config = dict(
    model='masked image model',
    dataset='retinal OCT scans (Kermany 2017)',
    train_examples=98430,
    crop_scale_min=1,
    fused_qkv=True,
    dropout=0.1,
    init='kaiming_normal',
    shampoo_beta=0.95,
    steps=31200,
)
Rows from block 2 of a small masked image model, named by matrix and row number. Rows with one number belong to one neuron. Each number is 128 + 24 x the weight over its row's rms, rounded and kept within 0 to 255. All counts start at 0. Numbers have three digits each.
After each neuron's rows are labels from the 100 images, of 14848, where the neuron reaches its largest size: "strongest on" is what is common among them. Only what is clearly more common there than usual is listed. The data: retinal OCT scans (Kermany 2017). In brackets: how many of the 100.
# gate: MLP gate (model.blocks.2.mlp.gate.weight, 1360x512), inputs 344-429
# fc1: MLP up (model.blocks.2.mlp.fc1.weight, 1360x512), inputs 344-429
# fc2: MLP down (model.blocks.2.mlp.fc2.weight, 512x1360, transposed), outputs 344-429

gate.462:129093140110126141110097105133134120129093170076126079113132125140120194130121147117117132155109128098182152148128191124125107136094161145096130091138104122114154110151146106101116098119127034113113102086140119142129117161104127149125124120127150145150153182
fc1.462:145118111119127109127093112152104111114122112160132117132137122116112156127127131095143119163139150118145124125173137151153104180118119092095107101143103158126154133127124119144140149143129120147105103103159118156124160158147096139142144143150108138149094147
fc2.462:173130127119148120138050098158135082091158121112122145165177106109112156142153150141172127135090146130132099110142146103158086137100138126134145115130096129124146079117134093153112112163143160109120162140123144131091170138168125123129094133119133112143094157
strongest on: finding: choroidal neovascularization (61)

gate.705:133123103090119138172141114100130077122130139118123122168125149149117117140149130086156101077109144130105107106147125129161133140145154098129137106126114102138162081150099143077111148141111163167119087118127142103136123161176124136120122078149149116085142103
fc1.705:151085150102131085096104119096139141136118129121083161123134131119138114147146157124122121130107123131107095095141092176136097130127113148128075107125116141136118087105097109121114123081138140109172110080112102085167120157125148150088086136157131116104154114
fc2.705:119161137142121116118175148110107124090144136132144116110127161136170132179077187114119109082101064113130167143119095117064157070130098138121099105172166131112112132100163123093103117152115143140134144103131075089139110134134150126084136141139130094138122145
strongest on: finding: diabetic macular edema (30)

gate.38:132123076126165105132098106119126145171111124179127145144155125142112094098110125152144140155129135180137191129140158115171137096135133091123091136097138112153115108110112089132134129176138128089174127141096091113136107139123145129119104177107136122111080112
fc1.38:106142138120154136130150141090116083104126134095093120111145163108133101108131130153094106127120124087168115113152101143095142148153185135092127126145152140059158120126149112136129087120117131131089146122150126157132163111119121133117146097150108122134185151
fc2.38:148149098130131132144124100163136128128114145128152120139164121121113138124109081111137152185130130115138130086102112118103125117141109142116109137154137135081211159153104102115091123127141092084130130133073141122085135047117087121105153221120091136145141142
strongest on: finding: normal (87)

gate.639:140128118143147119125138119116101121158123097086102118119181121105161123144112157123139127120144113095113151141136083170121129112168120106113100128171125140124175142124127130138135101183132156148175134143122137108150152124148151130075104166140099126121112131
fc1.639:132147100098129132128121140164131135104146140141112154130119112109114098131100091077091169113151099147145145122146138142110141110115104108082103110145089159096182121085148105113141117169135101147098147125163116118117145152130139084189118128150134083133156173
fc2.639:116115090142104053122153167134144129116134139120080127083094121135143128076103125109181143111107129122157134112139114124111157126113161166184119109149107144113083074148137141090137100109155090128124128112154128111112187151140127113140121128140108135099149133
strongest on: finding: diabetic macular edema (30)

gate.431:122129170136174112136118160126202124125112103097146126071088131103128117156157101137127126082124147125124121118107144127151119058160181146148070127130136069103145153137133113128120080168100108159104104122109095115132112111172149153107162135131104090124145108
fc1.431:146110147140116148152132101117096163123144135097155133095098122122132140137104151106119134146101143134153115147153158182154163144108112132108141155129125158131128104116114140154151181134119121048136143101190134120144119163094108111132134162111132094126157145
fc2.431:107117163142145135148132128126101082146117114121145132197110112127140142157109199140163126152122088113180121162140181153105141137132143158096097180086139120121117141123086112097092147116102157111100126115129132135173137116148143105136130135140130162113140116
strongest on: finding: normal (94)

gate.31:152156158138148089117146137111142170112114137140134131131191139165118137118160162133131109133160192158150115130135157121132103128110201110158091140106153101119127170120157092142103104127113113101162070106134127178117094122140145122181124169123100093112136139
fc1.31:116074128115130120168155136163105117121171128125131116100141110112159122126149115119123098113121133108114139075133143130177147172145092119161176138168162084120117126117126162140147117079131154116121123140127131145104170142154109183096110120131150136122145129
fc2.31:120135110164104133137121140124137136123169147113113164154135146178098109133205166105124140125137130147120151102117103083140130133110140147145128146143159091146091098132108136142154109126128104100133136126160122121111148165160114132124112158144128146112111137
strongest on: finding: normal (90)

gate.752:157120095089168149124135125136148158116087128137139151113128133139111120146147115160166135164121142152182107102139124127137148126137119109129120151160159145170160133115153130130128153131140144111136113165115183124126140127131124148137104159130126138131098117
fc1.752:093125146110140125140155129131110140128101160123161088160150130090118142135110140122113123072108178132179137115147093123136125120155107161091175099140129122123152119118125147113126128117167092143160094121154094116109105151184120095152144107120118140127155166
fc2.752:165103144132109102090142194123138141137124093120079153139122109101131140121091184125096119110110134158083176084120126163132116119154156132106177117114152109098094105156134153115106128104152061140176155115126116112126131166134162110144124127165133147171129121
strongest on: finding: choroidal neovascularization (66)

gate.140:097094125142172144150130148142117162140105133099143134090136103155112110141140163086152146131131163138146138146173111144152163136131147151089160105141098144152152138164114175148129172142111127124123115107120122107110158115118101176139160131163139144096154155
fc1.140:134121136099125128108105105156133085137118141147139136105173126095089102132124131088121125101142117105131136163145148167129122118119155131095119134082066159126172134107126165167146110114128105114145114134135104114137141143143123139174112084148131115090145175
fc2.140:175151083151180160148082127143133143116106095116121122160202115125104108126100185110124156146142138147113167116134116113101120181112144129176149150134110144182150090109167114112132154160145147124109158110138157118117110130134140145173143116101095111126191124
strongest on: finding: diabetic macular edema (43)

gate.612:116125147127149137157125115122100127137071164124139106092165159081130080110147112132124138123107127102135099099106155147125097140147172124119173129125171115115121088092127128160113112143118125128133098149105106155159132127145101112152171163159131131149158143
fc1.612:130119147143132148169121167098124152150141156132187138129146127170140137163117072144141128096118145121136119111132156093153163139133134100126145160121169107067108144103147110117102104133121112119140056165113134138152102170123094116145152135151147094119133103
fc2.612:132121094143121145129134136142119149118082140108109148109139113150100133143169125156113115111147131116139104071114139110117170136140106094134124139101143139135164122083145160140126158125134129117116067150126162110126099123140160168120136158120147134172148091
strongest on: finding: normal (84)

gate.402:129132073066135080122129105145116145143102162138175130150160161122155156123130102135153153127152118107144134124162126152145122130153093130144140106149116097119136107145106138146187140122133139129095115123101150167118105128104143146128100134169160093100113119
fc1.402:113121101140117127159142193144104090111137158136094124120137097110065131069132107127114170111169155092128092124073165144122094152120108108109078122101104128119099144126098117103158120108116175155123126128116094126088115126132123110121164174122120122126108126
fc2.402:144075133120138089127118133118086137122124119147132142111154115062118113145158136071165133124114154141110153172134108174106140113148082136161085115140088115097135104144155099159143126157133119163100128174161150135136149109141135137157121132134166175124123151
strongest on: finding: diabetic macular edema (29)

gate.19:129124166130152149157122176086130137130131136137113118147162115129112105140148109117124137131103105157149125148093130115189114126141146107138154107101113112113148128123146095141117126125101126090113138124153123106152151118056113122131180104150181128152109121
fc1.19:135130110147147155134159119144123049123110102142107126131109142159118110139128117113158072157148160121080129113142143187085159127117108159116124112177125125121129153160102135134137129118121138124145112102145165147133121181092164171133126124089130125100156097
fc2.19:135145111122106135148129067109098122116156118146146173160141094117115172139132136099133149148105104137115082177169135098156111127139133132145142167126131147155111087153104127110118088121135087116150128116155135128159142135143103135123089145180103148129118137
strongest on: finding: diabetic macular edema (30)

gate.737:090150108109100125068116110115109098098094151148118083163127149153134096080159112114163139095095163122141123136162124104086135105112130103097152087140119126189116156108113083114169139129137114110095120138132121138114138112092155150097111123171086149132138135
fc1.737:108109154156118153098130148147143130123115131091125156114135126115145123163113143143154111163132116138094118141081134146196122166143120124137105168123130128110120099184149165097110110125141135140132135146149143153169140137114068113135119172105109118119131107
fc2.737:131163111132083110089139087125152124136127085169126156152125107103116109181128126128111141083112131161111177102125126154120135120097083127148114153074150084109135135134158128156144144108093156118128114158170135134143111165138122148102068103139124137109157157
strongest on: finding: diabetic macular edema (32)

gate.529:108116122146148117113124107107171123146127126136158093111099152191105086115133145102109114113086092116143107130122131108120094087176100152150149111128126134091126159137123141131143121153129136120143132145118154143106142127114185141158146153088141142111134113
fc1.529:108105125162139066144185163155130148129132114161143110120137132111103116144143169139141130115139112105133109125116134137126128139150186131134142094106129127144126129129102141165080142139106129140155136124100097117113143138123143152107131117124094141130143153
fc2.529:113130114135126129125137129107100133169166148135144154096114139108138120135168121136107094081137138128128130144112155109136161148143148177133132128129119130098152135108096081126118144140090162133144147130138114119132088074148116106086131140126099117129098155
strongest on: finding: choroidal neovascularization (60)

gate.659:101156131090151124153140112144110115162129144117134101133116129165103165119144142147101143102099124137115131129130130116122130084097099150112145148115119169085109139118119092118115139087098096167145132135145145148095120130156171196137113154125118123158105124
fc1.659:123158108113147151147084164108116093152136136136125151143107088070142183109163134122133109103110151149151136116145110107113182131122100135145168117191163074130109140113147119146122120080121130118096087081146128087076118118122163157115122116106124129139150118
fc2.659:095088152111148165144136120129163119148129074124150145171108163096151105181193172155145116156125057171146138137161130153127153126111102152130122143141135109121145123115156111152148139139155114121101151130114137138112149146121202136120136133109122122133113134
strongest on: finding: normal (84)

gate.220:109138108132168122081107119081143103087176124132144100182066143138148150117146101141151149124118105131162105139135133154151101152143120120141065118130096136128109141141147092141119164092160155136158161118125140137125126128112109155115126129137106171108084156
fc1.220:170099142137132128132161104107157113141127159174171140123146144148122118123071145123108132149156142114082151110108139118112134110107150134163166090121125133128116118140149150114119142138086119141126075120115150124147128106093119092108142169129093093110119151
fc2.220:133125146088176120129089066130113152156084175145113104126128125082133117133122141103136152154169107155181117144105180154120128125121120111115140144175121140118139120140118131106114141121115123117073138165132169131120145145138137166102098077095107161142181127
strongest on: finding: normal (94)

gate.719:149113125096109122133130148110167164093096086104106114135145149147162113167167121130126092142087114150142128116154140106113103108141101096132081151130121116109144120138090138182141114123122143144085137124137171131131141128144115139101109082084119129108161121
fc1.719:122148095089079126120101163140149126076111121154133123184147129157151085136180080107167109129114104136108107162176120149100137127159100146127118145191131135096136113145102121145136068126142108141125108098131141136134168133168136130095146122134101144158186100
fc2.719:135142134113111129140144170106124168136110151105122138108154178157106082158149125155131134126105112144109116130118160101134156127149135106101109138149121152144128112133095146174156119121145093134109148136142103135159108190147149085122096166131123148137075112
strongest on: finding: normal (85)

gate.247:088145111143141140162131175117156111129084138140100157096139113126132126139178155108143101153068130136117144104095077087140121138080161122126156094106166159146143132167137084131147129135099118078136138135170152147157157143135098139157162145119131113156130158
fc1.247:119134105126171200112130147141114105146115133068137120124138110107113120112118145144104112143128148109113167165107128070162125142098144120111129150113184114118164111136157132177105134115098106119105142110160152101130139108143113173115124089097151100110115124
fc2.247:134132092133168117136103163118103117119121110154113173154156130092156106116103131133153095115106154123111129131165187166092161162128094126172156117078122093100153137105142131136135126097126085158137159124148076128107133104108130096151126123100099077146175108
strongest on: finding: diabetic macular edema (43)

gate.551:123151150127158106158126161113135166104111170136114090096166165119126145111148110118086133080114147144130097109156135100097102090115148114116136125105090153114113141122116171148145164107156132167160131105131160147131103083126130124134132168156105116172152139
fc1.551:122128110125151149176109116124086165149177139105135102109151182180136131149146123068119161105127121164134105136133142123105173092096151163111136108126099161129120139097088108159145177128148135179135131116112184151177125069098142102155131157151130092156160148
fc2.551:153136087119149142126139132140111161158111140129158138153126119147165134146138088098150124088131121170108087103130155151149145151121128105114116130170124136161108166122138099169163177110153164102136137145086115127116133115140119146114086122130142140128114131
strongest on: finding: normal (78)

gate.225:117149123127148119117154156172120173140090138076085143133134137148139124151170127103133120164122133117124101133158140100137089120062153127145133150097099113113146155143154149127131100099171123125131156119165133129139111124140135161116126160126101154142126126
fc1.225:142161085145103115105152133127065109108109126122110075136134128099132130083100119107138122130115161144151097154176168142137149108101110107130088121076120131103124158118107130184127095092124120128149164121135127149155103145111143149134105104088114112153165107
fc2.225:091160102129135172118096119083121069153108161111090113145189158123108135124142144126096125139150143151172117138195112098176144148159111144153092160126134137129156135146134138112119123115106105157111092131120072138150106134122103144122158169089138126133134107
strongest on: finding: normal (85)

gate.634:108140155138139102091160142128123135135106157144175089180126114067119153128125139101128105105116159147101122100149111091124118102143174102141095141149141127089127118160148132112131112112126151144137119122136142125124153078167132115094113140138116119103115102
fc1.634:129155124142123138132096116123112120121115147120158130114163146140124146131166093124134136143113110149142128148134122133114136154109124144159104153117123130131113163100134144094156108114100119118170126125100134110127117113139134147136139160141132116159127149
fc2.634:144114134127101143114121144098105185134118107134178137136144143135123134120129100136166140130131142095131108101164108148127076111130136157128148127136179077150122160078105149146099151133149128133117139153162144139137134136113147123143143153117103132125148112
strongest on: finding: diabetic macular edema (34)

gate.300:111138098132101112139152122145135101137092164113136139131123137109121129183150127108103145144134122137183118109150118182132087131126130116107115149114140098111131158121129125129119113119125128141155167140119129146132130103072132160148142110134117162129125081
fc1.300:123128125144132136108107136115124107142126127135099135150158149146124149113123135109147119127133097169142127161116128116111089162108154122120092123163117116156116145139072103102099126134104154133067126166089122133121094118074077112149116105121125145129110114
fc2.300:105113101101149136157134124088105142087157140174139167155165137077110093142148135162089097119130132106137131107120135101109125128126153066136131104149142123082133141163117119154091156117181140132116156091126156112147125155116109133111126093132106139113135150
strongest on: finding: diabetic macular edema (34)

gate.204:096111128114112137121129127115086146100108143125115142180164103123098140145148160144098145166123074151134108129153141160109133107141149176139114127159145142106143098089092126127135109121169154118104123081107107181144167097116165111138096147115105122133132138
fc1.204:157103116170170104150123115113156099161127127115143130111127131167137105104087093131125142142149138141104139096175103098150154140084154125111148124106162093107145158166166085102114097171141137113161093138116116091161116122119150122113196139125136112126126162
fc2.204:162120118087149113128133128122167101135115161164174129126124151132130092151194143093145118134152143080127111117101110104135136115109144077149086118160158140084074147161114119101134134101110110144134138106148164108126083171153144150094114140142112128128167111
strongest on: finding: normal (81)

gate.55:101124128127130120148130146154126138143114126138131115089141109114085193111122145122110128100071144116084118142109153107095118115137128150142131138122182113149125101162149147152133133118114128128133115150109093128136143075122150143174154122110133100155178137
fc1.55:142110147084138101108174129118141106096110113136139093136124126138152169143124129137147104114126092112149158147106149126101102164159097093103121111156171126089111111148109142122129137139152161149123099142130122162119156155117134149128148135103141082160147147
fc2.55:158175164168118119152130127151144132131197135083160107149124147140128115112084100148096167106143099135149127135060121087076169112098155140118119124138158159134113120110103092104149125124118081079149133117159134123131119102170117112123114128114120140119116180
strongest on: finding: normal (83)

gate.164:160136141107161067147101098122149117106149164110115111122137148127144137117132123145158120109123097138098136139121124164151156117151106113140158085157131159112125113170133145102119097161116126107118109098156145090123110134106111123153157186102073093108105119
fc1.164:119126154122162063094151078133164159129135140120096122112128122100086144107122122131131132113112121110137101145141125125127133136153116126112137072123140138116111141182107159159098107167112084122137108118114125120135093119090162085129130121129120119090095142
fc2.164:098108184137098112129162140128110128155162155138132107132147147092135117114118155160153132134098115102181157140102119163108110120096134097138136114152148100167083118173148111093133125156117125090149130130147140127099080132144129192145157090150121114127115127
strongest on: finding: diabetic macular edema (34)

gate.546:167085162122141159109132108151167109104081102166102132138108078096149167148106094165173118140120133113100157139143145123127140123107127169137122136113186176128146118192127113125107155140116123172129085124088114143112121142146147070106091132108078135101119121
fc1.546:142168168156096078161132170125100140140091152112125124174123140165117095114110111166106164097142168123146128172142113108126125107164162131140118134147092122161149149075103151111122066152130153140165135141114145125120147111122113155165108107124139116124187148
fc2.546:112118101134094114117119164126133148105165139121114109108126114119131142128144095148121147126112167114153127160172141091106153139094118131166141168106159137119137127129146135107094110137157130149189111129135074110117180105093139159150099129098131164105149089
strongest on: finding: normal (83)

gate.602:108128116094106117139196102140114132093097129128102129127123129115142144128124141119144094095119166155125138132124121110149109102158107130120111139099149124119166155184147157128121118138122123152105153096159132133104104122132168161117125147104105098094149147
fc1.602:072138162120108143117165104145121141085125198098134122122096097110141140105102141119160119151100144172116134155133127120134106102140153152116140147129149119103137179186120159160128138131122121170135156146111137094106127107151143123156114104119106137108153117
fc2.602:126182119207141141107147102133090086132142130110157146104113121125139067149148125146134098123165145112141107163113167144152145144126120122100150129139154102174130146145066150111106134135111132123161136177134139088163117163135126107111127127111125144170120120
strongest on: finding: normal (93)

gate.327:130117111097152155130122118136140177123087111166093129169156121144110119143160152128111099117130121133165094121168157127108098081106154139144151116121094137111134108113120199096160117132139102120141129141107129142152122122143128123165152161127126149140135093
fc1.327:197110147087121127127091142110101081084128152136110150134147106140111101163097175159102183152167164101133136132176108101151124135168174073173117139102120073141121153080104098159125104163112126126121096111122136150111107131169115120136083119144122103132124118
fc2.327:147091188115160124113070124115150144124187161139102153130121123077112079138129149151135136137107153139111153133123121130137138128138089140158099105113143070133123122086138109160126090128139122124105161122151147146109071132138104078131159093102159113140145142
strongest on: finding: normal (83)

gate.256:138149101130143133108137130148128119115143131136089135091129143129147120139114108144147134117129126085128102122136115150116097112131079146133131144124104121098159159099132100075104167096098134132166128074159134115102128085126154104126126152129113111102100137
fc1.256:097133134053110120121092160149114143129118153121160144176088121131125125108115159098105063138152144100088152128151125090134126102130180118127177160136149150123129102116130172150110077176116111130094149159095109145138141135150124139115120156128123106135174099
fc2.256:173098161156152116173157145154085134158121145150176118119095107132120165134143086155165135091099150107131193127115140142140136142087107173097100151151142149132168122163134097130138135120129123083147150109138100145130137073085135107157160174144137153110121146
strongest on: finding: diabetic macular edema (30)

gate.444:144142162129152165099127135164137122178129114144109134130126116130098141120143130115120119088129132114101111085135141122134131141138122130138125128105087086160152143118164087100115146188136118096187120109095146202181093128170105174138127139085115124115106081
fc1.444:118145174107183123100151129136126175167134075109113173119088093142107167139148106132142071072126133163163099109144121109089136144097160148120128128127079108166104115098088169145064170119151114098093147116154111135156118086109088169142117101127145111144093091
fc2.444:119161161152163136138100110166149153083134162165164111134126158136103181091141114168130144113116222144115127195139116092162157129118161121136112093143091106100107130117116171135102143133159125092160119125119122179112096097165125123113143145124081127122163140
strongest on: finding: normal (82)

gate.690:116170125110140139108129107110096110126143108137112107168121131089133108146124108128138114140150119116146128154166163152108142119161108117157129080148117124099173115096153146145160127108136121113151147111147138091160149114171124140110102159122119156102113118
fc1.690:124118112115110164137097121128081127122144096085109127154150145127164132179119156109123109144144123118148136148175140103118133128129119147097101124155143173168124142128138138130122105135224119106102136105101172163128138157131117145076095123155177144144154117
fc2.690:131156142138131128103155146103080112141156154127113126119141132123113118108116164117103160154100137125171110119096112142111074105102102110126142157113150134112138144136138090128098119133152105078120134129162132152166127131160119140139138160158125103140121124
strongest on: finding: normal (83)

gate.575:126120093144145111169143132087160135178125125120175134139095107147107109146151099135139105125136099155127128153168144111137144109110163149137132145159157108102147148149099120127083120111140183124138133148075135150087114079112124108146118131131125112139086120
fc1.575:121125092131104153114162100107153130186150068142131114112140149117082101132117127180133156157107128140133159155107075140111140122129162126121097120113099126124159136127120112127123096129165087124119130097119119098109137130123093155122130142128156138135138092
fc2.575:164144155106167127085102129137073163105127140115142123050154153094111122113146130101132134133118109148120132149127105148115164129079105175137175123096151126101149124149156123113143136082165135130142129117123131129158131079142150157110092147109144136136100142
strongest on: finding: diabetic macular edema (54)

gate.353:128142143159159105143159084133135114157127149092131121155130123092125095153146099167154132126138118153115147105075151154118110157138107157116105113134109121099104131173149173149102107134144135131169133153124122101134128124105126131112169119124152089103145150
fc1.353:131127088094155078074115124127129173100132111130146089101109119049131139187163121153093109134142111079103087131103108075120122116156149093097146140154135121141171109085136135096123135093123126075110138094153114111099168143121122146133147129119144149148128108
fc2.353:111137115155150172150121130118125146111133138142164098132167142123131134140126143089094094179173177133123114177110147153178115160121132151101142154154129119094106117167129131098079137118123103097178119111121104123144121087063157144153154112080159145130116128
strongest on: finding: normal (88)

gate.733:111144128112143103119159148085098155108127126106102101118163139068108159153124106148141180115095140156126124089145152117121174128115130111146142143180132114144133110087128101143136130168111126098194093123157118134121163132147162157117114107120139111136118136
fc1.733:128156140132098127099113122139145124125116162121122111089144107159109144109142164145122137106140112116104159182142155144110104160114131130147113148143162157104139173128146103146094104116146103089126134155119112136142134094129105078147144133148113112125146086
fc2.733:119149157144136134139127135122123136112137104157134052181174179126104128136148121142133152136130163120087069096135161111158116135103143158133098114194126196150126105085149167151127094136146138118162150154144135159138110107071129089135135092140109192113178118
strongest on: finding: diabetic macular edema (33)

gate.17:118136063153144141111161158104136130122087136109115135143064104134121125128094114115148124113097085138102120154157114134116157118108108123109144103146102135146163128114136109155127104140160120177140145110147091182128145095146147164079138052077127140107144104
fc1.17:106135120148136139145164146156181150160148138156091152144135118161168124089128133129092081101135122122113146108148114102148127133148122146135109135096083127150149160160138136157112137073156081106155096124109087088146147098137131129135136153103119181104139141
fc2.17:116198139132139119068113128179131142166161139097144119128128116157096094120130099120105166103141155106122130099100128138129131137104154176134130145154116106121099140157141132144144123101146171140107191109158115119128121138139121123143120151170115175115155132
strongest on: finding: diabetic macular edema (35)

gate.519:129111120094151113120155138124092142140125147119105100153136158159134114064161148091140109122126136093162147145108128133129146135167125101137136117184157171094087122122121151159081084132114130099100116121098171118101162106108103177090147152157132129169165142
fc1.519:133121162168138166157115121122096090140103143155137135115115114127102174127125126150111113160154125130126148165104135152130138151109124097081100141181140134079145119162136104112130157146147107072142158078146124136132109138105117095108157104147150138135090112
fc2.519:154146151189133130107112152129138093139124080123127138178141081157123159111144097146123130079087155129136142109151095152145146129165109142127162131128117165121111093136145156107121126117110092166109149127112161150085144137117117133143139125116118114114095118
strongest on: finding: diabetic macular edema (28)

gate.567:162160131070082127132168099143118156133061153130094138145098099095139152171127110097130078150123164123122155128110124103144102143143081130126135170153128138116147156145166140148165095136124149106125114129132122124127114132120110176088088151104111113164127110
fc1.567:155123130098103158107150130121110133135061140188105119132119120109128130129110115096149119131108170121120131170087123084156125123180102142127138107135125167150095102139131118174179136136165128175163101134133148110138138130147113165126095133130080128179092124
fc2.567:109134150178140113148115139138113119154136136100146097092100118130102116147075167122151189149150147112134153144174141137108149133139091134149111133117122114127138115127146152146162141128132130130138165160136121138178130105112130149121169139134094106135165141
strongest on: finding: normal (87)

gate.701:139121104132119160088129121174111159135130148144083100123163117114099125128121114095113099132118115159135126136095118136139170113144130154138121164132111113153143155112143155175116085161157122109132110131085130096113167115156093141126131155146190167134110125
fc1.701:116091128141112123126136124139104158118085160085113112086107141117088145130151132133123141181139089105112163136101146159130134151090117144125150198163183144128145134139137115109133135134144154112088135147123155151204116114119150161178143136120114120105130126
fc2.701:158105134117142146107168151126069149143150106130168133168114131149141109134082137147137165147166137134140186160176173123129125125140090157144150151106087123098126126146130152102132127136138133079122148092131130118128149127139124136152105141148095143134160160
strongest on: finding: choroidal neovascularization (79)

gate.509:152145127161103103139108129143157102137109166130119144133149111124121151118144166116131103104119159157121104117162110116092109149106164151127160124121137115107085128138143122145159064074159172071150114151118121142140136093137090164097126155138114117145144114
fc1.509:104101123128112128147160147173109127132119087139101151127154111095143142103108148116091129094143111117135172153140079105094177130121133133077128134109126073100087127108137061138126113090133159098147133116095095127148166070150129137127118130141136127132164103
fc2.509:128128080108146132095112116146134122133119134108137084124144136087098098180097161147098128126144138113149176161110154092125178065106088091122159130166128117092158164110174153148156164166132141141167130149128113125124118076140150116136132121058138106162126167
strongest on: finding: diabetic macular edema (30)

gate.453:144110097138124123132173110128087115089090139106152134099118133097120098109101124088121116124162086162142149112137155123142120092203153124092120183115116139082129148089121123115116115166152093151157124138115128182121148132133120135107102130130123158139079163
fc1.453:105153100133136110115122105095108136138118112144102133138131137145137151144122118146135149127128174116087088138101105136115139155057100147135145083191126119168120146163153132146169113094097151105093119151105145114126126101124085141151118150126114123112134107
fc2.453:083136105133136149118127172145146107135140108077110089161106140175142138080049099119094124144153079110075130144124109140152110127107076103123145113159146137116111142124159101099121112108088152115126120124136144124138130151135145142099093128122115153112157125
strongest on: finding: choroidal neovascularization (65); finding: diabetic macular edema (30)

gate.692:135102144128131129120169096094123142126133077140123086118139135133104126182174112116128148135129090109161144108186116099140118114165184136116163139094166128126165090105099129151145124174146116162114125128109099128107138119114161128119133113108126099119149133
fc1.692:111171165095136129096088135168112143117120174132107128142152125148131132117136131143102121142164173130130160119128156084144116105102136124127170106116111145148137145098130152139108089119147124078124144131128098112129142097177160134118160122133124151160148087
fc2.692:141114129121145073156087144125109092156104123106119121088102138131138097132154119162163126166127101141117105154134128132170117102145116142128116147127120110111159131134072139124147051118102174130121108138109137172111106150132126064132136114113117116127160101
strongest on: finding: normal (82)

gate.399:154106093100118111108130138161110123120142115086134129141153141143140128121150136133115112122125097162099146131114095123116185130149100147122151121133107075135117153113171146122096131102139103114091141149146152126145117124106176143105162159125107127118129139
fc1.399:135143140150110154131089186140092128126087127146098080117157122163127142163082157092120114104150138158155150117081159115109135128126077110118091109113140151156177116104153150099106123134133137086134111119102115196161143101113105134124126114123135104114164139
fc2.399:116142161125155111105096119105130155135149103110075133064143089108126147142136119125091115113165085150127152141151136074122119121132113129141127160158121128123080127164154104117112159167138131120102177128203168107123140128156122122158150095102162117101126114
strongest on: finding: diabetic macular edema (65)

gate.194:149108111141058117083116151165169163090138103134124187122100144173115149111135134127123119181133122137113091120161141146122114129166118094174153108120163153134159131147130097123082104092108119068167120151140098159098106115129118116136110094103115102138137106
fc1.194:118162109138136116098077132146131116150144148116136114145108149147124116152165117169091150098104142127101157106119121140096156140056113172106122138128126119150143120118107095127136099147133078121106120119149154122071125126130144131118144164150134122104140089
fc2.194:125137094124114134122155118122110114107096116154098103118160102124099142113130105134114080098097099163144117141120171084145122113116101127130137136185117108132093118104102157114127130114129133175119111086104134108183115129108104113116088111108128145123125140
strongest on: finding: normal (82)

gate.0:152150112096119147129132145109146144149073120139081101170186071135156157099186152145134097108088148135145134113144125137146173120152153101140126128145137108141086113166129153137170175081173120121126144114150107163121099112142133170044076116109142137105115103
fc1.0:158128108096111137065103138139155154114126174124082106175154082138129139109147141130138116134125081128115160129131111134128146127177142098114129140175106179103074116156123111092190163154185091159139130109146104142146124160121140148059063070120099163107154120
fc2.0:137143143156157135126131160148122177138073143141168105084103134130104114094113134136135103112106131123122109134107153112100163123102094145101097096114157148155109135147113105138090126165128097150076153110151124107164154090126166116138182143101089100107164146
strongest on: finding: normal (78)

gate.50:101162082138112145104139087087147194159136181125137161107111156114099120111132081149127145119128123120120137114171117097076181099088099128111135141090132094119117173126093105135122147126114111131144154113110139083112130131142178153114131134139095124147124145
fc1.50:124117116145095104125097157164083137129120118109123090150082121144133135112103144179142128184123134105109119123138113159118150125080154109156057107134122151158128103109138131114116132105160146114128125147110097175124110106115096099153064125107096103157146142
fc2.50:117122084106119122141108122080114148120124110125124130127136115100136126124135182131097164152113150123146138132152120122111144096120137085084082151104151126167163118096106108102096120161127139133138122139110126109149122126073126141110156154093133184109143139
strongest on: finding: normal (83)